From a checkpoint of a small audio frame classifier: width 256.
Rows from block 6 of a small audio frame classifier, named by matrix and row number. Rows with one number belong to one neuron. Each number is 50 + 10 x the weight over its row's rms, rounded and kept within 0 to 99. All counts start at 0.
After each neuron's rows are labels from the 100 clips, of 14976, where the neuron reaches its highest value: "top examples" is what is common among them; "peak on" is the class under the peak. Only what is clearly more common there than usual is listed. The data: synthesized solo parts of chorales (CocoChorales). In brackets: how many of the 100, against the usual share in percent.
# fc1: MLP up (model.blocks.6.mlp.fc1.weight, 768x256), inputs 128-255
# fc2: MLP down (model.blocks.6.mlp.fc2.weight, 256x768, transposed), outputs 128-255

fc1.73:88 50 50 50 83 50 50 50 50 50 31 56 50 50 69 41 58 59 25 50 50 50 77 50 50 57 80 50 50 50 38 81 35 35 53 31 61 50 50 50 50 50 50 50 50 59 50 50 66 50 50 50 18 50 50 50 50 50 50 50 50 26 50 50 60 50 23 50 50 50 50 50 50 50 50 32 55 53 31 50 41 50 35 50 50 65 50 50 50 53 48 50 62 50 50 53 52 50 51 50 50 16 50 50 42 50 50 50 54 50 50 50 71 50 53 50 40 46 48 50 66 37 20 56 41 66 50 50
fc2.73:82 50 50 50 45 45 50 50 50 50 50 50 50 50 50 50 50 33 29 50 50 50 50 59 50 50 55 50 11 50 55 14 50 50 63 57 50 50 50 50 50 50 50 55 56 50 50 50 50 50 37 39 50 36 36 50 35 38 46 50 50 50 59 50 76 50 62 50 66 50 34 36 50 50 50 34 29 45 50 65 50 50 50 50 50 63 80 47 50 50 65 32 50 50 53 19 35 67 50 50 49 50 47 50 27 50 68 50 63 50 55 49 50 50 50 64 45 62 47 50 04 55 50 50 50 50 50 50
top examples: cello (60 vs 9.8); note G3 (39 vs 6.3); note A3 (34 vs 8.7); note B3 (28 vs 9.7)
peak on: silence (56 vs 12.5)

fc1.527:50 58 50 54 44 30 50 50 59 50 50 50 73 50 50 51 52 44 27 50 50 50 73 50 46 33 46 41 54 56 59 45 38 60 39 50 30 57 50 30 50 60 55 50 50 68 50 44 50 50 67 41 50 50 50 12 58 34 44 47 50 32 50 24 50 51 43 50 50 48 43 50 50 30 64 50 59 65 50 50 49 44 50 57 61 45 36 50 50 50 50 50 50 47 47 43 31 43 66 50 50 50 50 51 50 50 56 21 64 58 50 50 50 50 50 51 32 50 43 50 79 50 50 61 51 50 50 64
fc2.527:39 50 41 50 44 50 53 50 50 40 50 47 63 59 29 39 66 50 45 49 39 56 50 50 50 50 32 58 50 53 46 50 50 40 33 22 50 55 50 82 32 50 50 50 44 75 67 50 52 50 44 42 50 49 47 43 43 35 46 50 52 50 50 46 50 53 50 64 50 56 42 50 53 50 55 50 55 46 50 50 35 26 50 50 56 45 50 50 50 50 50 58 50 50 50 66 50 37 40 40 61 53 50 69 47 70 50 42 50 34 61 50 50 49 35 46 60 50 50 50 59 65 50 45 62 30 56 66
top examples: clarinet (30 vs 9.1)
peak on: silence (71 vs 12.5)

fc1.24:55 49 76 41 50 50 50 50 50 61 24 50 32 46 50 50 46 37 33 50 36 53 50 50 50 50 50 50 50 50 34 61 50 50 21 50 50 29 53 50 35 36 50 73 50 50 50 46 62 36 51 50 48 38 50 50 53 50 50 50 61 59 50 50 50 50 49 50 77 50 50 50 50 50 50 30 50 50 34 50 50 50 38 50 54 50 50 50 44 62 50 50 50 50 50 35 50 61 47 47 50 50 50 64 50 50 50 44 60 50 50 34 50 50 50 40 50 50 50 50 50 50 50 58 44 61 50 19
fc2.24:50 50 50 57 50 50 50 48 50 50 26 50 50 50 28 31 74 50 54 50 78 58 55 50 50 50 60 29 50 50 76 50 41 63 50 50 35 50 42 43 60 61 48 50 68 50 50 50 19 50 50 50 50 50 50 50 46 49 56 50 50 50 47 38 37 50 50 50 50 64 50 28 50 50 50 50 27 50 49 50 51 19 58 28 50 50 31 24 50 58 50 50 50 50 50 50 49 50 85 49 50 50 50 54 61 50 50 50 62 50 35 50 57 50 36 50 50 50 54 50 25 55 56 50 41 32 50 50
top examples: cello (54 vs 9.8); note B3 (50 vs 9.7); note A3 (32 vs 8.7)
peak on: B3 (38 vs 2.8)

fc1.470:62 27 49 35 50 66 45 41 50 61 50 64 50 33 58 57 50 50 50 50 50 63 46 55 62 50 44 53 57 50 34 51 50 50 50 54 50 50 39 49 33 50 44 50 50 55 34 52 50 50 50 50 54 50 50 52 50 67 46 50 53 50 70 52 50 58 50 43 50 50 84 34 50 50 50 50 39 50 50 25 36 32 59 50 50 42 50 39 34 43 50 65 59 50 50 72 69 50 50 50 50 50 55 50 50 50 50 56 50 34 74 51 50 65 34 54 50 31 54 67 71 50 50 50 77 71 85 50
fc2.470:35 50 50 50 50 50 50 40 74 50 54 53 61 45 53 63 50 55 35 50 47 62 47 45 66 53 50 25 50 54 80 50 50 66 50 52 50 50 52 50 50 50 50 53 50 48 50 52 50 42 48 54 54 43 50 27 50 44 38 58 49 74 45 50 45 66 59 58 50 50 50 50 40 50 70 50 30 54 50 77 55 50 50 41 50 50 53 36 85 50 50 50 60 50 40 50 64 46 50 50 50 50 54 50 50 50 50 50 43 50 16 50 50 49 61 23 50 30 45 50 42 50 50 43 27 50 31 39
top examples: cello (60 vs 9.8); note G#3 (57 vs 8.2); note A#3 (50 vs 10.6); note B3 (29 vs 9.7)
peak on: G#3 (50 vs 2.4)

fc1.126:50 33 17 63 50 54 43 50 58 34 47 63 50 50 50 38 50 50 12 29 24 73 50 50 50 50 50 50 51 50 50 50 62 37 47 62 42 50 50 48 36 50 50 38 50 28 54 37 50 50 70 52 50 50 44 66 61 50 25 50 50 50 37 29 53 50 53 50 30 50 50 39 50 50 73 30 62 50 50 51 61 50 50 50 50 50 50 51 20 66 50 50 29 43 50 50 32 50 50 50 50 50 50 50 50 50 50 24 51 25 50 51 50 50 50 50 50 42 50 53 42 61 24 19 56 50 42 28
fc2.126:81 40 64 68 50 50 61 50 51 58 54 65 40 50 50 69 50 42 50 50 48 50 50 50 34 50 43 47 66 50 50 50 50 60 50 44 69 62 50 34 50 50 35 46 57 50 50 50 50 67 50 54 40 46 50 61 39 50 50 50 56 54 50 50 66 59 50 46 50 50 50 50 40 50 56 21 50 50 50 50 56 59 38 50 70 50 52 50 46 50 50 50 50 50 44 50 49 56 50 42 50 50 50 27 57 33 50 13 59 60 36 34 50 50 50 50 50 50 50 49 13 49 42 50 50 50 50 41
top examples: flute (31 vs 8.9)
peak on: silence (100 vs 12.5)

fc1.324:27 50 36 50 50 50 63 42 53 50 19 52 47 50 48 56 63 50 30 50 40 84 50 35 50 76 68 50 43 50 38 45 50 38 50 50 50 44 50 69 50 50 38 50 46 51 50 38 50 50 50 58 49 50 48 29 51 50 50 50 51 50 50 50 46 50 50 50 50 65 50 71 69 50 50 50 50 37 45 54 53 33 35 50 58 49 50 38 50 50 38 50 41 50 50 50 53 50 51 69 50 50 50 50 50 59 50 50 33 50 39 50 21 37 50 39 73 58 50 50 50 60 50 50 50 50 50 50
fc2.324:50 50 50 50 50 50 50 47 50 55 44 50 50 50 50 50 50 50 63 17 38 34 72 45 65 50 50 50 50 50 77 50 50 50 31 50 50 50 50 50 45 50 50 50 50 50 50 43 50 57 50 37 76 50 50 50 50 50 69 50 50 50 50 50 50 50 50 50 50 39 50 64 50 50 50 50 50 50 50 50 50 42 50 53 50 50 50 58 82 57 50 50 56 50 72 52 50 50 60 50 50 50 50 50 50 79 50 50 50 72 15 57 50 35 60 50 50 50 50 50 50 50 28 50 68 23 50 50
top examples: note F#3 (54 vs 4.9); cello (51 vs 9.8); note G#3 (40 vs 8.2)
peak on: F#3 (53 vs 1.3)

fc1.410:61 26 50 40 50 60 57 50 23 50 50 54 65 50 50 45 28 50 50 55 45 50 50 56 53 50 41 50 33 50 35 52 75 50 50 50 72 61 50 77 50 50 62 24 60 50 50 47 60 50 52 40 60 46 34 50 55 77 50 54 26 55 74 38 50 50 50 50 58 45 50 50 49 50 67 50 53 46 50 50 49 50 50 50 50 40 42 50 70 50 52 56 50 50 50 49 50 50 50 66 50 50 50 50 50 69 50 33 71 58 53 32 41 50 52 50 33 41 30 50 50 46 39 50 40 50 50 32
fc2.410:61 50 60 50 70 50 63 62 50 39 35 69 39 50 53 37 50 50 50 50 50 34 36 53 32 50 41 51 50 50 50 50 50 36 65 34 50 59 71 50 50 50 64 59 50 50 36 53 50 36 50 49 20 53 50 50 50 60 50 50 56 50 50 60 50 70 50 48 50 38 50 38 50 50 50 50 48 50 50 58 58 69 63 50 45 35 50 41 34 53 50 30 50 50 61 50 50 56 50 51 50 73 63 61 47 39 50 49 46 50 59 38 50 50 35 50 51 66 63 50 45 74 58 31 50 42 74 49
top examples: note D#4 (41 vs 11.4); note C#4 (33 vs 12.2)
peak on: D#4 (29 vs 4.2)

fc1.468:63 23 65 50 59 50 54 50 26 46 47 50 37 50 46 50 75 50 50 21 61 50 48 58 59 50 37 58 50 21 47 50 50 59 41 68 50 50 45 50 50 57 46 50 39 45 61 50 50 50 27 50 45 50 50 33 58 75 40 49 50 50 65 44 50 70 58 68 50 50 70 50 50 68 82 36 49 50 49 66 60 50 50 53 50 50 53 41 50 50 50 70 52 50 50 50 66 50 39 62 50 50 50 67 50 64 38 50 50 40 50 35 50 54 50 50 66 50 39 50 50 66 31 50 47 55 50 50
fc2.468:49 50 50 50 50 50 67 50 49 50 32 28 60 34 32 62 40 43 50 27 50 50 50 55 57 48 54 50 72 50 79 32 50 51 44 49 50 58 51 58 50 50 50 50 50 38 50 56 50 50 50 44 36 50 43 50 77 62 63 40 44 50 73 44 46 41 50 50 48 50 50 50 60 50 56 56 37 76 50 48 50 50 51 53 50 45 50 51 50 50 50 71 51 50 50 50 57 50 50 50 50 50 57 50 44 73 71 50 48 46 30 50 68 30 50 51 65 50 33 50 69 73 62 73 63 53 52 50
top examples: cello (48 vs 9.8); note E3 (40 vs 2.8); note C#5 (32 vs 10); instrument: violin (32 vs 13.8)
peak on: E3 (40 vs 0.8)

fc1.218:47 50 50 53 50 50 44 50 50 50 46 67 50 50 47 45 50 50 50 64 38 50 50 50 50 50 50 50 54 50 42 73 42 03 65 50 50 50 50 50 50 50 50 50 50 43 50 50 60 50 50 50 22 50 50 50 50 50 46 50 50 50 50 49 50 50 49 50 82 50 38 50 44 25 50 19 50 71 45 50 50 55 50 50 49 75 50 50 50 50 59 25 65 50 38 39 50 50 45 25 50 50 56 49 50 50 50 50 50 39 50 47 36 50 50 50 67 32 50 50 65 61 50 38 64 55 50 44
fc2.218:63 50 50 46 50 50 50 50 50 56 43 50 50 44 49 50 60 59 50 50 64 50 50 50 43 50 50 50 50 50 78 30 35 50 50 50 50 54 50 58 50 50 50 50 50 50 50 50 55 41 50 50 50 47 50 25 66 50 50 50 43 50 50 50 61 50 46 50 50 50 50 50 56 24 34 50 43 50 50 50 50 96 54 50 52 50 50 50 40 50 50 50 50 84 34 50 72 50 33 75 50 50 48 50 45 50 50 81 34 50 22 50 50 50 19 50 69 25 50 50 50 50 50 50 51 50 50 51
top examples: cello (70 vs 9.8); note A#3 (44 vs 10.6); note G#3 (35 vs 8.2); note C#4 (35 vs 12.2)
peak on: silence (88 vs 12.5)

fc1.165:50 50 48 51 74 50 50 50 52 60 50 39 50 41 50 50 39 50 50 53 50 50 44 50 59 26 50 50 50 50 36 62 85 40 44 50 50 50 50 68 44 50 50 59 58 39 46 50 53 50 32 50 38 60 50 76 46 38 50 71 50 51 50 50 50 50 50 37 51 50 50 50 50 50 50 32 57 50 54 50 50 50 50 50 39 50 50 39 50 50 50 57 50 68 50 41 50 53 50 50 50 50 50 64 50 50 70 50 30 50 23 50 20 43 50 50 50 32 50 50 57 64 52 65 50 50 40 50
fc2.165:50 50 41 50 50 50 68 50 49 42 31 72 44 46 50 50 51 74 44 50 61 47 50 50 49 44 50 47 50 64 50 36 33 50 34 50 50 40 50 44 50 50 50 50 50 50 50 50 50 48 50 56 52 62 42 40 22 49 50 50 50 50 50 24 28 38 53 50 50 50 50 50 50 40 30 50 47 41 50 42 50 50 50 50 50 39 18 42 57 50 61 50 50 43 50 15 31 33 50 56 57 40 42 32 50 50 50 50 50 13 66 50 50 50 22 50 50 50 59 49 34 50 54 50 50 50 42 45
top examples: cello (55 vs 9.8); note A#3 (52 vs 10.6); note G3 (37 vs 6.3); note A3 (35 vs 8.7)
peak on: A#3 (43 vs 3)

fc1.53:50 40 50 50 50 65 17 50 70 50 50 79 50 50 50 50 50 50 50 50 50 50 50 50 50 50 35 59 47 50 71 50 53 34 50 65 55 43 68 50 50 48 50 50 45 36 50 33 50 28 71 50 48 50 52 66 50 50 38 50 50 50 39 50 50 50 50 40 39 50 47 50 50 50 50 43 53 50 50 50 66 50 51 50 62 40 52 50 42 50 50 50 53 50 50 56 36 50 50 50 50 28 50 50 50 36 54 50 30 38 33 46 50 50 50 34 53 50 68 50 37 71 50 35 50 66 17 29
fc2.53:72 50 67 50 53 50 54 57 51 65 31 67 50 67 49 47 50 48 50 50 50 50 50 50 50 50 50 29 60 50 50 50 50 51 50 50 50 50 50 31 50 50 43 47 64 50 50 61 50 50 48 55 43 50 50 50 50 59 50 57 50 62 50 50 71 50 36 48 50 50 54 50 53 32 44 36 31 50 64 44 50 79 40 60 50 50 50 49 39 50 51 50 50 48 53 50 42 50 56 50 50 50 50 50 50 37 53 50 51 43 53 50 32 65 51 50 50 46 50 56 31 27 50 50 50 50 31 24
top examples: flute (33 vs 8.9)
peak on: silence (100 vs 12.5)

fc1.272:49 42 50 39 44 48 27 50 50 50 43 29 50 50 50 50 50 50 55 51 50 79 50 50 58 47 50 33 50 24 41 32 50 50 37 50 50 35 50 68 27 50 42 50 88 48 50 50 64 50 50 50 50 61 37 50 50 50 28 50 50 56 50 65 41 25 50 50 40 50 29 50 26 50 50 37 61 37 32 59 35 59 54 50 61 50 50 50 50 50 58 67 50 50 50 50 50 50 39 50 50 60 50 50 50 50 50 50 32 50 50 27 50 33 50 23 68 50 50 49 50 50 50 36 50 62 33 50
fc2.272:33 50 50 50 50 50 50 50 48 49 68 50 71 35 68 50 29 50 53 50 50 50 36 43 76 50 50 50 50 50 75 65 53 50 50 50 63 50 50 53 60 34 51 50 36 50 50 50 64 37 50 50 50 50 50 35 53 50 43 34 50 57 51 50 43 50 50 52 50 32 73 50 50 51 52 24 44 50 22 48 50 50 54 82 50 62 50 49 61 50 50 50 50 56 50 61 41 50 57 50 50 45 49 46 82 50 50 47 50 69 50 50 58 64 50 36 50 51 60 59 55 55 50 50 37 52 50 65
top examples: clarinet (37 vs 9.1); note F#4 (31 vs 8.5); note F4 (25 vs 9.2)
peak on: F#4 (27 vs 3.1)

fc1.575:37 31 50 50 50 50 25 50 55 50 50 50 50 50 37 50 50 50 28 24 38 50 50 39 48 64 30 38 50 50 53 37 50 50 50 60 38 50 50 50 51 50 50 42 50 57 50 53 50 50 50 50 50 56 50 50 42 60 50 50 50 50 50 50 47 56 50 49 68 50 50 50 52 42 50 50 50 74 37 55 65 17 50 64 50 36 50 50 59 30 50 65 29 33 50 62 50 50 43 44 72 50 50 60 50 80 58 50 28 37 50 40 42 50 63 50 50 54 52 35 45 66 50 50 63 50 46 55
fc2.575:67 69 50 47 50 63 61 56 48 56 42 50 37 56 50 50 50 36 40 50 50 55 50 59 50 50 50 53 53 43 60 38 52 19 35 43 38 50 40 50 50 38 50 19 50 50 50 61 50 50 50 50 29 50 50 68 42 50 50 36 50 52 54 38 54 50 50 43 50 48 50 62 79 33 50 71 50 44 62 59 46 43 50 50 50 50 50 50 53 53 50 50 32 50 51 50 50 61 50 45 50 66 50 48 36 50 50 27 50 23 52 50 59 50 46 50 50 49 50 50 50 50 50 58 74 50 50 50
top examples: cello (32 vs 9.8); note A#3 (27 vs 10.6)
peak on: silence (70 vs 12.5)

fc1.711:42 41 54 28 47 50 50 50 51 50 50 50 51 52 48 39 50 50 43 66 36 50 50 50 50 50 50 50 50 31 47 50 51 57 48 50 50 50 50 64 40 50 43 50 50 58 35 50 48 50 39 50 33 50 50 50 46 50 47 68 50 50 50 50 39 45 50 45 50 59 50 50 57 67 64 50 55 50 45 60 50 50 50 73 49 50 24 23 39 50 35 50 50 50 50 68 46 50 50 50 39 69 50 50 50 56 50 50 45 50 62 68 37 50 50 50 64 35 58 65 50 50 45 59 50 57 36 70
fc2.711:50 50 50 50 50 30 26 35 40 41 50 59 50 38 48 50 63 50 44 47 41 50 54 39 50 50 20 50 50 33 65 40 55 50 50 48 50 50 41 50 47 72 50 50 50 50 50 65 50 53 74 54 50 60 44 59 51 50 50 55 50 57 56 50 50 50 50 50 43 60 55 49 50 39 51 41 50 50 53 50 50 50 28 31 31 31 56 45 50 50 50 50 45 50 14 50 50 50 40 66 36 50 43 56 50 50 49 57 50 50 41 18 50 26 50 50 26 50 50 74 45 52 50 72 50 48 36 26
top examples: note F#3 (92 vs 4.9); note G#3 (51 vs 8.2); cello (48 vs 9.8)
peak on: F#3 (91 vs 1.3)

fc1.15:40 32 50 50 73 61 52 50 50 26 55 50 50 36 50 45 50 50 50 35 50 69 50 46 50 50 50 71 50 31 50 45 50 32 50 50 62 50 51 66 43 54 44 53 50 54 42 32 50 33 51 34 50 56 50 50 50 50 23 50 68 50 47 50 50 50 67 50 50 50 69 62 50 50 50 50 64 50 62 50 50 37 50 50 50 50 50 68 53 50 50 62 50 50 50 56 50 50 37 83 50 50 71 50 59 50 60 67 50 64 34 52 50 50 50 50 56 40 50 74 50 50 45 80 50 68 50 55
fc2.15:50 50 55 50 50 56 51 49 45 47 50 41 50 50 50 61 36 61 64 39 50 50 50 68 53 50 45 65 50 52 71 50 50 33 43 61 28 50 48 49 61 50 53 50 50 50 33 66 25 42 50 50 43 50 50 72 50 50 66 63 50 50 70 48 50 50 50 61 67 50 50 45 50 50 50 46 50 50 48 50 80 45 56 30 64 50 66 50 67 57 52 46 44 41 64 50 59 55 50 36 62 50 56 50 50 72 50 70 46 50 26 34 66 36 48 67 61 50 40 50 43 57 42 66 50 50 65 59
top examples: flute (37 vs 8.9)
peak on: silence (100 vs 12.5)

fc1.147:38 50 56 63 50 34 32 45 50 50 50 53 50 50 50 38 50 50 34 50 50 38 62 50 59 54 35 64 53 50 50 71 44 50 50 48 50 45 48 76 34 50 50 50 70 87 44 50 50 50 39 50 50 51 57 50 50 44 50 64 53 51 50 58 50 35 50 68 46 92 50 62 50 50 50 56 50 50 50 44 59 32 50 63 50 48 50 53 50 50 31 59 60 40 49 38 50 50 50 50 41 50 50 60 50 50 50 50 31 50 50 50 54 60 16 35 50 37 50 50 50 26 50 50 50 70 50 50
fc2.147:36 50 38 46 69 50 50 44 50 23 50 58 53 50 64 55 45 41 54 44 45 42 49 33 52 50 50 51 50 44 78 50 50 50 50 39 61 50 62 50 47 73 16 50 33 50 50 24 50 21 60 68 50 52 55 72 22 59 50 54 44 57 49 73 60 50 47 50 60 48 59 67 59 50 54 25 45 58 61 44 50 50 50 50 76 43 50 50 35 64 28 49 54 62 50 50 50 50 50 44 50 50 50 50 50 50 50 50 37 50 26 43 56 50 41 52 20 40 31 67 50 41 50 50 50 58 54 50
top examples: note F#3 (47 vs 4.9); cello (43 vs 9.8); note B3 (30 vs 9.7)
peak on: F#3 (43 vs 1.3)

fc1.534:35 50 30 50 50 50 50 50 50 50 50 50 44 23 50 36 39 50 50 53 20 54 50 50 47 50 50 50 41 50 69 50 50 50 50 36 35 50 50 50 50 14 27 65 50 41 47 50 50 50 50 50 50 50 50 50 40 57 50 50 28 50 41 91 43 51 50 50 26 50 50 47 44 38 32 50 50 47 61 46 70 42 50 50 50 56 64 50 50 50 32 30 44 50 56 89 50 50 56 64 50 50 28 43 59 51 50 68 50 50 70 50 39 50 33 50 50 38 50 50 50 82 50 50 50 65 38 50
fc2.534:46 50 50 43 50 50 29 50 50 50 21 50 32 36 50 50 50 50 50 50 50 50 55 45 50 54 27 50 76 43 82 38 63 24 42 55 66 50 39 50 40 50 42 50 50 50 50 50 50 46 50 60 40 58 50 68 50 50 50 50 50 50 50 50 50 71 50 29 50 50 47 50 50 50 50 50 47 50 66 61 50 50 50 50 50 50 33 75 36 50 50 50 36 50 50 50 50 45 50 34 50 50 50 50 50 50 67 67 50 54 23 50 50 50 50 50 50 50 42 50 42 33 50 44 65 50 37 46
top examples: note F#3 (31 vs 4.9); tuba (29 vs 8.6); note B3 (28 vs 9.7)
peak on: F#3 (30 vs 1.3)

fc1.171:50 50 50 49 63 62 67 50 50 50 50 67 50 31 26 50 38 50 48 50 50 61 73 50 50 65 38 50 50 51 40 54 50 34 43 50 50 65 73 45 27 66 50 50 50 45 50 50 54 50 34 50 37 50 27 50 58 76 50 46 50 50 47 43 50 50 63 26 50 57 50 50 37 50 50 24 55 59 24 56 50 50 46 35 40 50 50 50 50 50 48 50 58 50 50 50 50 50 33 50 50 35 58 41 57 50 45 62 50 42 50 50 56 46 43 18 32 50 46 52 50 43 22 66 72 53 50 36
fc2.171:67 50 50 61 58 62 50 45 13 48 51 32 50 45 41 55 50 50 48 50 61 50 50 50 50 50 69 50 19 50 35 33 59 37 43 50 50 62 40 50 50 59 50 32 50 50 35 50 27 50 50 67 50 50 50 72 30 42 50 31 50 41 50 50 62 52 38 50 49 50 56 50 50 50 33 47 27 61 50 18 50 50 67 60 50 24 50 55 27 50 57 50 44 50 41 35 55 51 41 37 50 37 50 27 40 56 51 50 63 50 55 39 50 50 45 50 34 70 50 26 30 60 38 57 50 44 50 50
top examples: note D#4 (48 vs 11.4); note C4 (38 vs 10.7); instrument: cello (32 vs 9.8); viola (31 vs 8.5)
peak on: silence (73 vs 12.5)

fc1.285:31 27 50 50 50 46 50 62 50 50 50 38 45 49 50 63 61 50 45 50 48 74 50 51 69 50 50 50 50 50 42 26 50 43 55 65 50 63 50 73 50 50 55 50 50 50 35 50 50 57 50 51 50 81 39 50 46 43 50 40 63 50 50 70 38 50 44 60 50 50 50 49 45 41 50 50 60 50 43 50 50 50 50 50 68 74 50 50 50 62 50 50 48 50 50 50 51 50 50 77 50 24 57 50 50 50 54 50 50 50 50 50 28 59 50 50 50 63 44 80 50 50 50 50 38 50 50 43
fc2.285:50 50 50 70 50 49 55 77 50 63 25 52 37 56 70 50 50 50 75 34 68 31 50 60 50 37 66 50 55 50 47 47 49 43 50 35 50 36 50 50 50 48 69 50 50 50 50 67 50 50 50 50 50 50 67 63 50 50 50 40 50 50 50 39 50 39 50 48 50 50 50 50 55 58 52 49 35 50 50 50 50 50 50 58 93 50 50 48 50 50 52 50 47 50 50 50 50 81 53 41 50 50 50 66 50 75 52 46 44 50 57 63 73 49 50 74 50 50 50 50 50 50 50 50 50 51 50 64
top examples: flute (25 vs 8.9)
peak on: silence (98 vs 12.5)

fc1.264:45 33 50 55 46 50 50 50 37 50 50 56 61 41 36 50 27 59 68 24 50 61 50 18 50 62 50 50 50 37 22 50 50 32 44 59 33 50 50 50 53 50 50 50 51 47 40 50 55 50 50 50 27 63 50 50 42 50 28 65 50 61 42 55 50 62 67 67 50 50 50 50 54 40 50 34 56 50 18 50 50 67 36 50 50 58 55 71 36 29 71 52 50 50 50 50 48 60 46 37 50 50 54 50 43 45 13 53 50 50 50 58 50 50 40 50 50 52 80 55 54 50 37 50 50 50 50 49
fc2.264:70 50 50 91 58 50 29 36 69 28 50 31 45 50 22 61 50 30 50 50 50 69 50 62 50 50 50 67 14 50 43 50 50 37 24 50 43 50 50 50 66 50 50 44 50 50 50 75 50 25 50 37 50 32 46 43 50 50 50 52 39 50 86 50 51 50 60 50 50 50 50 39 50 49 66 42 30 50 50 50 43 50 49 50 50 62 70 50 44 50 45 35 50 22 50 48 50 50 50 24 49 50 50 51 50 50 50 50 50 68 39 50 50 50 50 57 50 50 50 50 50 50 47 50 50 44 50 40
top examples: flute (36 vs 8.9)
peak on: silence (79 vs 12.5)

fc1.653:50 39 50 50 43 50 50 50 50 32 50 61 50 49 50 50 73 50 50 50 62 53 43 58 38 43 48 78 37 54 50 60 70 50 50 50 50 50 50 40 42 50 62 40 33 55 43 29 57 50 50 50 37 55 50 50 50 50 30 50 50 50 50 30 50 50 43 50 50 50 36 50 58 35 50 53 54 85 50 33 50 50 50 50 59 39 50 51 50 50 50 77 33 50 50 38 49 47 50 50 50 50 60 59 50 49 50 50 47 50 67 50 55 64 18 50 50 28 62 38 67 59 35 65 54 50 50 50
fc2.653:50 58 50 42 43 29 53 45 30 34 50 50 50 50 41 71 50 54 50 42 50 64 63 50 64 45 44 58 65 50 55 50 47 52 50 29 39 50 51 60 62 25 48 50 54 38 47 67 40 82 49 50 43 50 50 50 42 50 35 61 55 32 50 50 40 50 38 46 50 50 39 63 69 66 57 50 42 43 34 50 53 56 50 39 50 50 67 50 50 57 50 56 38 35 50 24 50 50 50 56 50 78 50 59 50 55 50 42 50 49 50 50 62 87 46 51 50 45 42 56 50 75 50 50 66 43 50 51
top examples: note F#3 (38 vs 4.9); note B3 (38 vs 9.7); tuba (27 vs 8.6); note A3 (25 vs 8.7)
peak on: F#3 (29 vs 1.3)

fc1.607:34 50 56 50 52 50 45 50 58 53 51 52 34 50 50 50 50 50 50 50 38 71 42 36 37 45 50 47 50 39 66 40 47 50 50 50 36 54 52 63 50 50 50 41 71 26 39 50 50 50 71 50 52 50 50 65 39 45 30 58 50 55 30 61 50 50 46 59 50 50 63 46 50 64 50 27 64 36 42 41 69 34 43 58 50 50 50 55 40 46 50 42 37 50 50 45 33 50 50 50 53 53 50 30 50 50 44 50 35 42 50 53 50 50 56 50 50 50 62 50 38 65 50 29 50 54 13 07
fc2.607:64 46 50 50 50 50 50 49 56 50 40 53 53 71 50 51 50 50 50 58 50 50 50 48 50 50 41 11 56 44 21 50 50 50 50 50 50 50 50 09 68 50 38 58 53 38 50 52 50 54 37 55 50 43 50 50 46 50 50 50 50 59 50 50 50 51 50 51 50 50 48 50 54 50 36 25 41 54 50 66 50 68 40 41 50 57 53 50 45 50 50 50 47 50 50 50 48 50 59 50 50 50 50 41 52 50 50 50 53 43 75 50 35 65 50 50 50 50 50 60 30 30 32 39 50 55 29 19
top examples: flute (29 vs 8.9)
peak on: silence (100 vs 12.5)

fc1.172:50 43 50 47 50 27 50 50 76 57 73 50 59 30 50 65 74 50 50 49 50 36 50 27 50 41 50 66 50 50 50 50 50 50 50 45 50 39 42 55 50 66 50 50 52 50 50 62 50 50 50 38 50 54 50 50 50 50 50 50 37 34 24 50 50 50 49 50 54 50 77 50 22 39 53 36 52 57 39 50 56 27 51 50 83 65 36 54 56 53 50 53 36 50 50 33 71 50 35 70 50 52 50 50 46 50 35 50 38 50 57 39 50 52 55 50 50 50 60 45 61 50 49 58 50 29 50 39
fc2.172:50 41 50 50 42 50 50 50 50 50 40 50 54 50 50 54 76 50 50 41 50 60 37 50 38 70 50 50 50 42 50 37 50 26 50 42 56 76 50 50 50 50 60 50 20 50 50 54 56 49 50 31 49 50 50 50 36 50 50 57 50 50 50 35 50 50 50 50 39 41 62 44 72 36 60 65 50 49 50 50 50 50 44 65 53 46 54 37 50 17 50 37 62 50 36 60 50 50 55 62 43 33 50 50 17 39 50 32 47 53 50 78 50 50 58 50 31 66 41 38 50 53 46 50 71 52 50 50
top examples: note D#4 (90 vs 11.4); note D4 (51 vs 12.4); note C4 (34 vs 10.7); tuba (29 vs 8.6)
peak on: D#4 (48 vs 4.2); silence (38 vs 12.5)

fc1.351:52 50 50 50 57 64 61 53 50 69 78 50 50 22 28 49 40 66 51 44 48 52 51 50 50 71 46 50 50 50 33 26 50 38 50 50 34 59 56 50 37 50 50 50 38 50 48 50 45 49 50 50 50 59 44 37 50 72 40 42 45 42 39 44 50 50 50 16 38 50 50 57 51 50 50 45 67 52 31 52 50 52 55 55 59 50 47 50 51 56 70 50 59 50 50 50 63 50 44 57 50 53 50 25 28 50 50 50 69 48 50 48 50 32 44 37 18 50 44 52 39 50 50 39 61 50 50 24
fc2.351:78 50 50 41 50 50 49 35 24 38 42 50 50 50 50 50 48 26 50 59 44 57 50 50 50 50 55 36 49 45 42 48 50 34 50 53 57 61 50 42 50 50 30 42 37 50 50 50 29 35 45 50 52 72 50 50 44 58 50 53 57 50 50 58 45 50 50 61 40 50 56 33 29 35 27 43 16 50 37 50 55 62 50 50 61 24 54 50 39 50 50 50 38 50 36 36 50 61 50 50 50 50 50 40 35 30 57 42 50 50 58 22 81 50 44 56 41 62 40 42 45 41 50 50 50 44 54 34
top examples: note D#4 (31 vs 11.4)
peak on: silence (80 vs 12.5)